A small image embedding model, trained from scratch: muon at rate 0.0017.
Rows from block 6 of a small image embedding model, named by matrix and row number. Rows with one number within an expert belong to one neuron, the router's apart. Each number is 128 + 32 x the weight over its row's rms, rounded and kept within 0 to 255. All counts start at 0. Numbers have three digits each.
After each expert's rows are labels from the 100 images, of 14976, where the router gives the expert most weight on average: "strongest on" is what is common among them. Only what is clearly more common there than usual is listed. The data: microscope photos of single blood and bone marrow cells. In brackets: how many of the 100.
# router: router (model.blocks.6.mlp.router.weight, 16x128, trained with AdamW), inputs 0-127
# up: expert up (model.blocks.6.mlp.up, 16x64x128), inputs 0-127
# down: expert down (model.blocks.6.mlp.down, 16x128x64, transposed), outputs 0-127

# expert 5
router.5:143103121092164138108126163132062077131121127098153080141177071145104081127092062162114100125132103145115100093102182128126104180130152112214144125127127092179094147186129083137173148123162095120124111092110128064127171109171144209159134122111125104116112153197163096135129156149171125140137174132112147063130083063189099094113128100158113147129101129124129125157147134160138048183134
up.0:146104128114077109053158096145147076085130099156195171108120190150181087107145171135145113166115074063156150132105119101145111169114163097130151087168172154071087107105076098115136145118154120160088146143158099112129133157079087198180086175137140095155144144190094171149126149070145186117122090088098148099084169151130121134147087118108120129157111127162114105173122159132128163123081
down.0:103132109179098128186154154144102130188145159139116128180156131116127105136095117089128137053143124134148098155116125095215138183108161147148120141109080112170124118100178152100159040182104115113120061103131144132127079140144130085139133112177149094136163141157172131053173080100115090144103133135102096153093090071099162123113179165088209147103134111085109153132101130110122065129105
up.1:124118156071166080061146204104154142115142118115104121195057155117099130171113135129100141123126138200127143130167142134109150107171143085141129082152129103138102148152092136196085170100136061109156098098141122133127188150087119117123156207128107091167134123091187125137181103101120129158144093122104119143135080078156116131150151137093149111116128180107181134157133096060194132054116
down.1:110103140087112171121150133137158116119183084140084116138150134110128132136078113105149094115157135181130131131119121074160124146134100113165113164153197155079114154117101120175090115107136150107083144139157058132153168157153110123067137085186080161138110140101087201162119186116152092196109155105063106119140135228179099117087126116070138145146185114113130108127141160111118102132210
up.2:090068124084072140155083145170138148150157150156107162130173127145158086066106079091113124155104109152122118114096150165157131111102183131167156110173168147089134215152082170186126118111116154162154186141122137111132178100078078173158110114144113118111103180130153122134046125150126139147132143162117124114076095118174132123138140125124133116138164045161120138062119088067130066146166
down.2:117106097121136075126113168118124128155146114105088057118113162096154087131171117171071110108198125136136109220183176076115168113083104143176095119099103085067114120088107143092085074194102157142149098112154117139201109145156133097142173135106068117122160146113117138178137126122158159143130131131125124128192126113160077157155123085115162145114092099153117109123130138197170136177076
strongest on: smear: peripheral blood (88); cell type: eosinophil (60)

# expert 2
router.2:133203137035154120158163061171138123100178132125153073116144135156096125114086171103180172149155124130091149107177138146117115154130126113131134163127162126111175167090100123134130170086151078074137170148118076093122127178077164133122106154146117114117119169148129083124133103080141150096119165106153123156156129090096209152143132112134183087118139086075138102087179145081187192117155
up.0:089109076129109124107110140128097101130140125177142107122146155179102133142137172122122191074066109115167099119139155089146109090067143161118125098096094141134193095079109086190136118132159182161140092093145160146127097182127156123119131158126160112154123137097112131128032130175162125184156137086113147130028168081128112117112104133091148094168117122092095136121122192221137104117119
down.0:062152087100136208191118148097084165083120154156160092119176140131106083165105099181154120112150121151087125158111143061104198145147153099091081126131115120094083137174159120089107121089222130113154085115100166059124103150113097164101140146165095125149144085123181095140116080144107115155181103117119138146123146147120110122155142107174134082185155097151121108110130129118145079193157
up.1:128156093165083157089098190104134139147136150133165108157119133131143087158136141084097174072152190117158127076118170115143097114079146142138123182154132147154109168093085059075109140122187129144143139120169113122184124185137115180075110129146139206157096091087132154173100128145150107113157132095137198137089118117119094083094147176129089093144106137139171158149049177128120080084126
down.1:059144119118089195080094147156059126127122156155128119178099150117127143128208143112121180078114103138116144097094120121089137103106107123172137137136109087120149126149149138064080107056195120118111127145193172130181104070095138184118080086109085149138147100112146128163100157126138082162151090135137106114107152087133170113149147154141124095136157201204178122143095161102129104163095
up.2:118134192130115143138100079110097109135140125077143117167112126165066148148111167144093145148120149148097133208131132156108116158142076062144165109152143102098138114136155180132132139035105112136150105135148082134140156138176108142178164101108100128062173131147164133099103119168093162150108135160190134035142143072062125114149081128114092108162142113086182077111144105152125162194095
down.2:188133129157158116151133132094152076136086089169135177077188097165089134127079143170128135093146104170107182129136114109100150161112119085134066119139135117168133138118103142123100171199167137130124100087109132094126175131047179047117123109148161072117136115076071182136160161106187093126146117176117093138160146177075147103067128141154124122143113144108084101115167093135166157113152
strongest on: cell type: segmented neutrophil (66)

# expert 11
router.11:157067111150107126188135122156161111129114113134158114110109066167128206099145141201140137088119094186153126082104140153099143100183121095105084105099100139153113110110144094110198095104139118134140096171158146153125141087148165184155151109075121082103097119146174165108077112110140096095119152129124182123043103132154136106158093165099091134153134093090207060097095150132114083146099
up.0:122102141139132077177179133137144107110116147094129151187176097115094196150127146146126065143092123121116143111143122172110179139104190133133078118134180091113132103203104130124161116085120116129127139190070141088151114177099089079165152080107164083118160131158162146072161108148084154149067162091150110104073116109148147148124141115095108173082090124096118060150092169098084187145140
down.0:089104162122130160128086070137174128163161129181107100107125135225177109137137134072148117077135117129124121235118117090183181212135081144135113102100121125142083084088136133099113126148128092167079095140124149096167150137155129144113120155089101152106114148151130126175068081086095110075145102182139136131144152162153048129153138139130063106181138120153138123139145140092107106147108
up.1:161112097122168105119159133091184085106099109166140130162149081129173124137099142110078058134066110109117124087129112070063118101129191118127115152163127145181152101130085158129137145111136120106144149121133157117141139146153093107126149161085188141218140178119151110093180180106101149134126110138184077047163157076157091164144129065125088166152102102093110123144128127084143191171138
down.1:110138158140110072139140146114094113131107162160143090115130114129136129212090140157126175148068106106142132201081132211155171167163061167143106083116115127150147138103073124121145134064120167080050144086141130118116111145175136102177193132133097133093112107108172151140079046164179124128113115124111150151078130138136100087152127148098147091191107131154199143109144121113150122119157
up.2:134152162104083134148147077126198199126141080112121097078126095171112127137110131133145119158138086136063114133139087191161135165139114084098146094190133122112125155113181129110098153168171195094155167096165148121089162131121143094070143083087124137130105162201114125174138073085096116161101148176097185123171137126144106080149084103088139079090126126112123157066098158138091161132123
down.2:186086144157113149139088147118126094138082183140149115113134119122155136111154144129123131093146095118099101198151137134107095115193177155177200147153146127117096151132108147145081101106161125151066141103163128086101087152105079201102110108152159141171131135104050105106140193143130142117160080119113127092083162137115100122039124072144150074125160121177097098194157171099162094111150
strongest on: cell type: artefact (58); cell type: blast (30)

# expert 4
router.4:168086110169105200132139115108136094111125123141127149137140174131120128130243152104168138174115121100082079185111120101158078138083093118155158131096161110111182170153188150148067123121160151153142167143123145092125144070116086139120081120160127109151098128141119187091107101079121101048154099125098123100118125079125171172111149111152157173175127135123111103162124099122211152093092
up.0:102049116128138107154180064109150197161168097165141101083122108134093170071094103135180183099108124074121132198121152177125176156155132139068110112096113132076151151128128111098107135133182147125126110136130143155071096181065118136135159066100112089181149093134143103150142097099148157173088153124121142146123111183104156164155130108151130116146126173093161154088107102126113082204119
down.0:064150161062155210116096088111140078110126153111116125127188093106159161115114083145146116102114175110127139134147147178088195133108121130138127080116125144151146125126180121066124058082116075165114145120149164126044132112135192181105094129117148125074095146151094183123150137145161130146099108130129134057138114200121173148174083146129123126107192119125119147062151123108131100156104
up.1:105043147109150120185159111121127169109094094139165085075189087172133130100152103113059117188130157106099134112098114084171114101099119184159142071141149150138165153117101112090119146114215137136141127147135153185132152092186139098170145097117163118140089097121117111083135124132088145166144165154108137112143082086163149082142164173144077095085098178180096166096120112082096159124145
down.1:170192106109119137132099173111176116131116103120109099149085167139114134125062088109175142165079147125152126159168151117114145091008193168071106149081132121118125176135081092145115125161122176112114156125147130146152116125137053159118142118103096114180189119123117171154106141132127101109085094166137116134150120085078130157111112132127173135216109127094092182132144162155190102148091
up.2:203077130107154095100137144102088151084122071149142072151153156134162180148103186115128135115059125157099068112130085158127116169153132062139147145180152094132181118148122107180102183123065125121088168126062109149156146155144116183145078066143129152109152074162106089179150148195145067127142167083170148148139119131123128117147100159137147140110089129135096160113154151137099119172116
down.2:111141133097150063101168126137144148095127152141130205108197107134118084118145095172111129183162123123082134174111070088100131087157111130123102127128120145114126147125139163135183123049160149136218115135180081123091169099121094103148076125125136120159121182089149141080155136158077135102096139115174120106158133146104147165114164091135117075159190144102174118113109087099189180068163
strongest on: cell type: plasma cell (64)

# expert 10
router.10:141153136131155136064056093104142110117094163188150165144162126104137182150109168162053134171133153111085100079061051102126105172086127111140115090154105196113125126147059124142088187100127135112153148131146131136121082149123122145141127108154100143134127122150097166123145147123193124095084145110105105104110059066130128113145137045178105154127103098114084157182151162081139165134117
up.0:153141133153111092079106081148115149129176137153203116171177174167130179151125131138073173096132105101141112147059080115157165103116110200122120056142095163106117128070096136142113076135084113087136103099112136124142127187145114102140116176130116127121150136127136148197148188132119078155139141090109180095091196142098188113078160142098129091140124126120124117184123151170164058118097
down.0:154101148092137135141145185112106106100091187097151122169179114127113126109140146099188114162139154143140075082116108164092065116094138193123172165140136133161065167094153110107109129098119090113103119103117113111100232106098096140079156134133161153110129134179120086091102179158167136151079110187139121086128140125130105141149094108167092107089155119135199114109106110166147143138022
up.1:127136098136185142108107113107135071120130112204087112096131100121126138144105102110141174068135123142192137127111067188147157130131116113135103123125107143130132110122121175141185131194098111189066053122138110115170152137119135150100078130098115143103138147147159127096170148129201105115106024101140107123086118154195158125134110165149082163172179135091113140167139081081152079142182
down.1:110086137097170100058117158115120129122194131153167126122109140110163075067110186128152086162096101120187156112156132164151086117134139132126106122160072181076071137118104083171121173148103137072132145160096129082141171138161119088142122165112110122087165134197063153136066145137163115151126131206114111134105095124176130138100150152118143158122070132142166151188098125063159121156164
up.2:116138135147143123143093090116166122123115135149144148122188108081110102114126141105120170121117115118146165121097061100188125106090192104160127114136087107193186072174146110094115161131117140131122109055086086141088133074155140123170120086077153128146161097123185125105172123125113116159150137095151147142120134189153133101153135106147217102160157214097159087067188171130125069093111
down.2:159051103114133120138091162149108200077085158156163173103080108155173138158140082114102137129100121098080130102120054101087131122141119123085134078159104115083123161108135190105129099102124144121085151127127086074167135097158039133081125167101131090125126135143101152162153122152207143093169125128137123138117142155121126154106106083103174069139113136204189137195136155126152134130095
strongest on: cell type: promyelocyte (25)

# expert 12
router.12:135103086222181139127089122133083183155105094140140083099104134195110141086130140136134155125143138157112101164104133115112154171127123192077121142096164131127134164142154074136124092096127209177134110130159130155097128080066101124105110128113128171159137045094068088096136147176160125183119131158147130093135093145127095091153168095187123120174143138156131132160133053147148091184129
up.0:093176156105131080110123066079096145120138134091141144101122106129123108170178122067128117119123151119167106096110148155121132135183157154112143108125152172144158119102101142166218157077123041121147159178114107129109133122150098056109154101132144092115136177143122134141156014129103086209100155142118120124115165117165067074136155075102121159111137171153136118179116090117141176118144
down.0:115128192134132178120150140116165094136088099160091119170119126128138100142157118195150160162133120124107127101087101169166088097160099134097101097109111095096139152135100163086066125106190119149084153040113111127177115161070139116162121080139190143125123080116209146113141179117151104072163110121165088154114113179115161137124140126132177115127110106157093156100052078071129179092122
up.1:130133146143126126111136086054195165129138140151140149130102138124161182054181108162140144111085100109068169174106109087131171164121160107111078068202104121109159118098120188115105107106151086134174153142077116165003111193104162134134153112083170090150125127106138100099131155139131105160126162144145121169160156136142123163109118138137146128166125138079126171104122067114138119085126
down.1:114162110143151152128140126102084059115169157118198117107142132117067100158125139155222131127098176087086094147175093200102174158115106134135126104110112081164139126131082095124114132166115100122157097111157135164156088110113096127124179155114113120147134116168134064163163188137211083148149098111146143102148225100095145120166142075152106170119103084144110160113118141119165118183136
up.2:108141166080114103095095111137098144104103133099140102140175176146150128088108180145148115190165103142157181140130139138119100111156063141187197111117164180089147126151106084072137123122196063079081124112079156092094075122099142070097120134117116140132076168134149100196147123112151126146116123116141172136140147091127132148173154096159162035107101124123157181144137140166141111195112
down.2:104153128085099138198122167154124150115197151122115102101155065131117098179183182121175092116065174147124133094095174109110139141128179092180100188140089106176099127189162063124190166116106142126166127125192177118157115154150129133192167108149132142166126073099103147140133077118156132119155167138126122066126111141113065086136107161142150137120108147136110149103108114117090169096170
strongest on: cell type: artefact (38)

# expert 13
router.13:143158153180184097134151158101149131138103157109099160180105073096173115215079149157092109138184139220113130064103161136152138099116144097153120128180145129192093063083109125126162162137127124053099082151130150112131182155155131076097144151114133154145160067150151195135106174186178120120131157116066130103104141108138097141148119116093122148144149112102124138123120158095093136104141
up.0:062150100099122126129157057146145093161122102141098130138164128145137133111094132087093127118095134061111134152045110148183172157157104143187108109149108118138057165114139171145154138145134114113117179155061144136126143104152078130141109116162084125151109178171110112094101088119063207183137129111119175203106160175129114094112182092114155167104136121172138128086100176113169138098156
down.0:143100168143117117178123113097116158124141157101142155121093120172141147109147172133183128083216146176180134110128163115113122130089157089137101140105129108130174120163151079120152106073107099148144093111168126161090126173103184189154060145086153154148121060095084122143162167152115111086093108140097133114149155140072153114069070189110061096167096154155088078120125090161137105172128
up.1:137084187126084154118135085137119078141139160146097134156100105130163138111102117153108124086120216086152163110136165089105133101129101134089133168118152122098160136099043166150176145173109102121174135130124130184163173146128111218118140155111145077152150069117102131082107134146098159108197128093142146106141150092136091094114093060107083188085073152127114138089095164153189137104121
down.1:063150097099081135107111139105104098109115105098167120076162082106148101119113089163123132124140103082126151194121125102210186097144181158105057093164206117130135140105111093159141092088120095108167107136149120168132094117078138089117191100126118156105150141076110119095152130159175183155131148125182099112176087126136152121200146164118111198132177159147097126131079089127100137154127
up.2:159165118128114125109149132194160097109122192093123118142091115072141108097140085156107202144100095145170131140110098083160140084153070145154114102153102172073146105137097140153147161186123161065148106124128116057127126118152135197164110142123183117129146103122132220124118137131145107084122111176053181093090150082108108157173092150108165088146103175154148097133169127106183127111116
down.2:142108115132074104102140121096118138141200153079123187157209169147082182071081086109152090132186140099141099162100139134103091185108129137104116127109111102111143115169122125105065092128111153112152084117184103148140210105158152067137110148161064108110097158168145099124097121082197166126082118161139127107112133170167149134130163089131114138144094060100165151100082120135126126165132
strongest on: cell type: proerythroblast (50)

# expert 7
router.7:210116085134117155144076083137144155109183148089141116103139125106077134136142123137052115137119105113109157136148134101116090098146156114128105116116190060123100134102068130124089108071126132127170230156098102122159139158083090135072138176136186177174114124135165091119140125140116181118097154137119138157157151141096148125104175104183111135138158107070164128174088180123178087116190
up.0:071176096103066137217127102141123138170109117120132126104164119129205115092156068120176144188108101090166124160068133101128134126122134160114094105108104162108085127139174158129197122137110127133093124140114175114145145184103128094064134164163022122057141149153097135178093116110113113119164086123146124087160181153166108123094131095106174121118151108163148124109093120122153147178141
down.0:144137194135120077105128193072124080153086086150140124108236133128136133154110131143091107074188119151098112170149134135119093104152104107110091117144137151139181137167145073143150118197169130093173129133159127131100149166111138185132171077127164181173141120177146131189147119101136140141122115112098117187112106161152073133081141131126122132126093042055105146125161149135127081107118
up.1:104117089149074140161188117116150164121152102097147158116111161145124114102116108139114100204111120093168133138146106205106170086150117107134112134093119156114126122119084146103110123151134084144052139134116116191133105171116167098122118107194139159159091104143198158151141093097047128152075148144142123200136130190113132114089148174137137058150047143155175115180138149158116064125140
down.1:173111131122083101055143125129119164152129141166106147140145035084170151125118165069171131106082132157166106076180135107175090144133066109152155158155156141125122159146100064087137201123141129107113127113113142079124138136124074189171144143129079106118129089133134072142100178151084132071121142126134150100094120115156123130189143144130111128087119173132136145150092069167149210102079
up.2:105184112170168131118113067129126090161143113079165106150119157134162142116122124139145107137145119114160186130106091114164117192110156189131090151125165131129113126064080093177178129137133134102165125119071150160117125120148185078091144127119088144169105213114139085134185100076173175135148109093111114100168219098129117151119130037081116120124126082114159160125157123116111170080151
down.2:142154070113154154166165202150155168115111074161000165106115097062135133103118080129139058120122130141195136119109108091063121094194087138099155135131149150121136086156073128135108128109137130127113125184142121177162118115159160160178122104173165202121126106134151146158147139123168124162155156144154140150143137136121155116130165141089131115142161159072122159101127090140134072124092
strongest on: cell type: artefact (45)

# expert 8
router.8:129102042153175187062085111165109073124128081119129154174166153091156102186125091129127135138106151126142114172151098106111103118125099136157095149113109141214207152114150159104131149098156159096126110158174032134199131153123182149143106142141117130137174131142145090157105105147169100138121121161095124061101102136168113120133097127134128165154107101132114133174062104078092110113169
up.0:098153117134123178149150089126137101122134104169143143085124067150116131067156175113145101143106174121169116165094072142122167138100124162114140113083142083127117113133097161147153155153106098122143171122174132129127055182200118086063155126146141143167142114142123124151172138119090136089163148090157118081199154166091086141144120069098133166123086079109057173065103146199076153152127
down.0:103125156192157095164138134093174115156100139166094097115148118135140124128083082109190070140081128124185178096094138179112144106142136086128083102175141123101151122184130132157143126119148137181119079160106159143158171100091169183176076114072128148110150107133141173052187143164132158131127136189082150105091135108133146089079152163108100096144119125115101122131078062082170085115096
up.1:169112113144146144094078107177132107095153150186134140141116127107152125146103110110137159094186152139080161168082095116152090117054115151137125087094123139140114098094062174149180094105074151121199171127106121152135180129131137126158099133143120113091121134163094151142168124101141089165180115123114116125059167099155169140133141063106202133120175097113217110179147097110196149087121
down.1:151175183095135139068128115027098122126114174144147143142093131145146138102140169144142173101082110147133110170111112106127150152081126131133125109117143168132075170120098135132128152104159082145118087133102130085127116190085117099115127154122093139088124092152111115079088199106233128117121151095124164147152074154189183162132129210119075183166081101141129105132135185118114116164126
up.2:084122131071120112203092065131134118146159127130122145161129143137094155114155162080166169210144160118071191147198116149136155175040127148124177198157169104112090112098148146123081069095084141164091188114129084060139154125115125146119149153081107163114123155116110156136118135151121108147149123144078137095127155101137136095085132145131139121143082097104189078139132120138123097171096
down.2:144076147160170134121141151173080176139123082168121106148140152197151158068111127160074137086095110215172112131111099116124196143151133051210152086152115131133115144125145134138149121114095127132106125170166131119141108117065109124095057108095139130191136105139095111121054123145146115163102114158133166151118089132099160153099105125126120122129151110082059173122152200077108132102159
strongest on: cell type: erythroblast (50)

# expert 14
router.14:165167110121145080087065195162172091119120142100150124174156139150159109141130130128184088163072121125115092070144083163148084139166131104107095138187160080121161122152150124170141140151138163132150154090069131074048121191173098116092147140070106095121128144161149114159127155160157122090134120063140102108156148086160195131152155189131153072108099120126110124159109154164118129092168
up.0:125099118178165181097121171098077159189104151209119133129144091169090131132117074130146149086165155133097144211121139083098173144158114180167103125118116105115172142114145101062170111114129084107144091114161115164080119133099160139090111162132073148097138094071131136159127103115133176157145129096164105102161123190121146149124113166200085184098150133107094098159134083158077127139085
down.0:101100066148147142104117104108177110106163135120101121042135130152134135118048172120094104097126142161185157159142114117157147112123166134131094123077128151144152133133064126138152138194119187155110123082145091156168110104109107128150133155133133137185152201146122109148119100114155169119088101194103057105113150146141110079138175080053150157111180078159095147086161098100127148083188
up.1:098129118140148068134111128169119103129169123122137129131105158125080188138156118163103087179171094153113110059143061161175094094112110124125192085163148115047171141129142141080148133159125137139104234152137102120180128117090103153189089152100110157077125120086121105152062084154111175163136125207167164103122096073136150128129100111116130124128095086145158174112108110122129141141153
down.1:096102154125128144182131105103115141093139190078105102103138063120116117066118129141153141128091136153157145205131195172197082105074110109179078160123111113137087152145122111087132089094194160144068187117134131101074105123088179161112123143077161084133148144104152170089181101128137094148119183144115098111087103178127136122130141126172134109073110131142146161148127127199106139148081
up.2:099191101147089072142054134109128147116168126130148146174099161179125098095046113169116137138168141148164126160132163139124086126165163155075134106119107117100180102109104122146133109132137159152154151138120099137152121103114149099143141100102076144098111121119130116154151104118129118229162213089091160074061127120103151149121183111105176073064133107154170165151126119133102053171142
down.2:114154178091127154125141150057102108135151116113070066124152120132150130095164144175074145149105092139069101166110179062114125104131079161102123169137096142139195133149113132047133101132131108101106113165142150095081158132142154189109197147154086112117131097188139139047099176119134151128169101115140138109115162130142134094206190130144145117137070138178124107131108151186163114137103
strongest on: cell type: plasma cell (30); cell type: eosinophil (30)

# expert 9
router.9:095156116098168118141153145086139127116189107130135128134124147079127066101112134094111101122073201071130155120116135157092153145135213082076155116180143070134137067128071112125160115156094088141106150181119120165102129160147093124127128122167128119156141096079129119171076134149103131143131178124064128131160111167108100123097103107104135102171067120095166126110173113192124054179059
up.0:133087100115137110172116139101136124139129153087110162124086148150100166120170097148061093106111131112190176122119155115141111125138053164136144175123120146176097059105109113112120101154131191157118088117122138134049113086158105174118203118131147071136096126115150108193213163180166064115129129165118158137153112131148145182134113128104093127121115169126112117112076117205118081115066
down.0:125140148210108137086133131096112138173107126197136156199115131170062156110133109129107091155107135128180119106079133109126110111153125179173139091161097149123103133144169186123092124131135136138117099101071146116185111232114100100117113186165085151076164124109143166152091126110118126164176129171154123116123112105165093133109143137127100129150035102081055101112174087135117171141141
up.1:129158096105187172141096155158110133122157188164139106150120141137068105132096146113157123131112076103140150106163145118159115102065181193068150159124137106136102119101096085076137123099138103122098154093132113176161071090121163120120136122184175145134118138139100064159126079127190164137106115098126098175082127089155159126111132047187069126149126168186133162144179118130191104159172
down.1:204094166079180102055137121155119089141139151095184103114082175120189098110109078189130090091079148095118091106149204113150106119110113080134120131189168172140109141171132099111131166155146109117170132114162122133156138072105156226110100126117105151120171111179095096100144138132089069094103145107128137078113101109158136156140150121157103134177111127134110108112139172102105106166168
up.2:178179156108089167162131149145182087173187104176115155124128083100112100161099128081139062139107147145153114065160114150182083159118117166152131050130136186119104133095146118095091135125112091068159034092143073135139119151141116190073175080110152156122134166136160103124178134111119140113075111113165153095125109077125149131190149133145140168132154135085133093139126147085119123101137
down.2:167150076174103071136096110098101121142121142139080106110077165096216156158071135128152126132147138096113125121082120151032159139161104098088155138133103050132137115161129155101097087109197074140161149165136122139137152090103099147175136131156152175085156152145190134154112080117132130136190101122125168135104112168101130161174108124122152126102148160081075158118063174106130136100081
strongest on: cell type: proerythroblast (30)

# expert 0
router.0:100140094074160088138136183111108157184148215092099159183157149097096052131066117115129127144135140115139087098097116133101128140140140111154152121177161160143078165141070083096155159104143123160091141156110124143143105106119149105171152117138151135118108134112116060148090062171160147142169158158065085076117102124164132106132100091164111114168194089142129168095068144125101182171154
up.0:073134104114143133077144117125161179165116096064118168153159133115093133066121131193137095118153173143061120095163064115182166127194176151085125110148120129099147135124114131140117161107135149137073157124123086120192084120170122156197183115078084078130084159115158049144103100154079116128114143102102130138165083160142092103115132131133142105139131160138150107122116054071137165133157
down.0:142141178149145186149081074106136118159078158119162099123073166144098131098109164076129110154126160135208136172070166155126171094074136157120142095158148119136071150138086127163116108116143146159074114124127184152133117095133078154122111156136060117062145166149076100089137112137058113156146127186118150131122127073166099153166121114106135142113128151101201110140186125198099135123087
up.1:175106142135117154121107151119134135133167169117106148176151153076151123113161125097131113166122133167148117141111062120128044144116093180121130133154158109063173123086134183127121106130072196118076178097127144086118104101110100131196142133084138127100071155157116215171066101112146183115097112113068083145172154114107094190131084135147147174107142095153089145105113162086140154097128
down.1:091146114114142171144160142111090152141125085179138123138152112211158122098118110173131133120157127153103144144091131124134124159097176114144133078139147136153135133071152170110148085120090123110079132128175133136105117086097178195136105152113175138147162071133171174108145075180111114145134099172108145048160121128131046149099119109065152157137029132128084106123073110134193111169076
up.2:112134142125134118090100123118101155129139155160208068120092063189150146103106122142112183144126154117065186121137187117152141080132106123109160108161114140141147131094149117043148063102151050173136148145118097118111136108090118119136157185068129133140140084114101117108085122141161111212070131165084147119136135133115176128170200085164102108097153112142183130117160119125170177144121
down.2:164113093111120131128085170154116137111168108089137183091168205157103136104126104182102155069125147081126144135102094167122133120141107129141092133133161106141134142149152122122163179102156153146146149103133108151250108171124124085130151111159119141159112156128080115138147114120131145062102103123112088108121139090141108222045085124134120096127167171111168135169122167156138151022113
strongest on: cell type: lymphocyte (84)

# expert 1
router.1:141129134134139111149179177136191136121127150132090122162106170148076148120087068106106093141086134166117098096097126155144162106135095039106122104122164122064127093138155083140130130187106151116115152155105128150088173144136106113173109102087127133138151119167187113144131084105095116141130103070114159177153078152165107028164094168130173169117080171132130190095088103099135182100170
up.0:114197121168163123143131154150132122186149169133116101156137127135131086173109136097115131063229122159136112062112097055155100106144135167179130168160113164133105114106093113113159151130153107058120070140098098093130151105142092085123084158117189152141108151057084126083137144212126127137126114155118175119087126141150132123096110123089117110127119170105070111159126132147166082057137
down.0:103147127112120142094147143126114129078120093146106126109198071117065124142152123129149159164101085101135167226160120164103144103128135114109140186145132087160155171182096118108141211141143198115132164179107168153062134155141118090141155070160162073121126144130124109179208092123175127107143134127107137170157109117116077144138150111139115186106079119140164146109078137140091159131067
up.1:192125111163079102034089089210106171102103123121157126131191154123110135071159118150165087144134134069112127120117115095116078165209130122121091124138107103165174097159137146134104115148123125129168135106144142125150128145192149182111085129118099136132168136185181146120090102047148063113095101152110083168151120164156135102151089148132124157134114122077109137058181133133125105143123
down.1:115092100152116094097152190123087094119131156119106128150151164119130082118149108134080089195048147091152156185164121162123136152125152079102125151151109186047134175102163124129111134137095137123080170096110100091069141126102158138123208150122111099097118142084076087154087098151141113136110111068114126110151156128164155110069096139159135123169124108137139092190111066134157111126214
up.2:132136129131064137170117063137122128115137099091068126104112073115138170088136130138112120130165181139148125100130124125182153136148127107127129099107106133109173145169116124120137120200097196144133169134094130112121093164117076099168114073120100078174136191114108135100176143132112147102138165161095123128132114184101081116158154089127244178054070091186123175109099082135128158153135
down.2:143122158108098097143057149197199112143131101144127149122108118118120151173097132111085145075099144161154120080130193081122092108182135117139094103139126099154100124143122131087120042093141094131142081147133166122197093093167128208127097136122157143091159075145138158096126135163064133132106136161130105116097169079127072152136140124164054073142106096102129083128123180156132175169110
strongest on: cell type: artefact (76)

# expert 15
router.15:137129102133092131133093174107174143105098096148111111088173115096148040152116062146118086163155062111177143133131116111159106133061145185138097163133137087150162151053148184088127097151155110075127124095132129183116117095150090165099146120160116068125054167142122191131139040050116100131110110141068131157142130103137135147082109166102123123137129115130123115121135145162165133090156
up.0:105134117060140105181096156111097158126100158175116123129188099081127126095124094135161060135113091103169187113146115118127107187134160175136130147117109084132097139088140177151132090149118144100103126127111134186188095103114160183185107160100131128083143204164154121199088137128123122124158137099058147118135154100152170181092099122091151125118212094167126098065101163122091133117135
down.0:181154091135094201113143097142144107164114139118112051164189126156070110165121130120057132134108139177106122093107144137121127152114081171083097112112137126098197117111142162134105160163117159101136088049170116150080173153180154107146104118133139110138128073104143107172149068151206121106092147114133143122129087114146121065141122155143174094111108133124119078152169142116154038092159
up.1:204135134120098157126154185112183091169125106109180102169109116162141120144149141121110125085162171125176120122142138110135100073081159115182073101107145168067123158130065074122130139143148121068169116168121148108091153124166100101157157135139140153144165093098172119077097133130114159053094109121172107132143134083104137200067127110148135065119074173138086111142165151160123185087145
down.1:148122123106132135137087139089121106129129092094212249129177078107152147124123105159139139118085099127149135157115105113075159068106146140125192139094163103184090117199173069162135170124189095150152107136128102125144147113146141102124147106110117140078114159207108170136130098114101129162116142119145131144125132110168154194169097174148105109159128162114169120078100142136089126096057
up.2:134157076126129119119109153149150068190127117152135109103132142131111055071124112127168143151133161163104185093012118124165121131150140121080188113113118160048124105130151161141128090089140136082132130119096158110107106138123141122133118125139127178112172154101202124069170131138155158153092191107142161091184148110072103100196136172135169113141133108162122124097101120143136114169053
down.2:116072161152066140159178158162104200155069099125127146119108134150142145073153164104079119180141121092098138174092074136109164141154105131111138085144141154071157107110137143093124123150176118168155149119167093148140120105087129152156140138061113096078146044171086116161161141121114103123119141154138134181079101177197153179096127106090136194101106174104112069123118142145136136098173
strongest on: cell type: segmented neutrophil (68)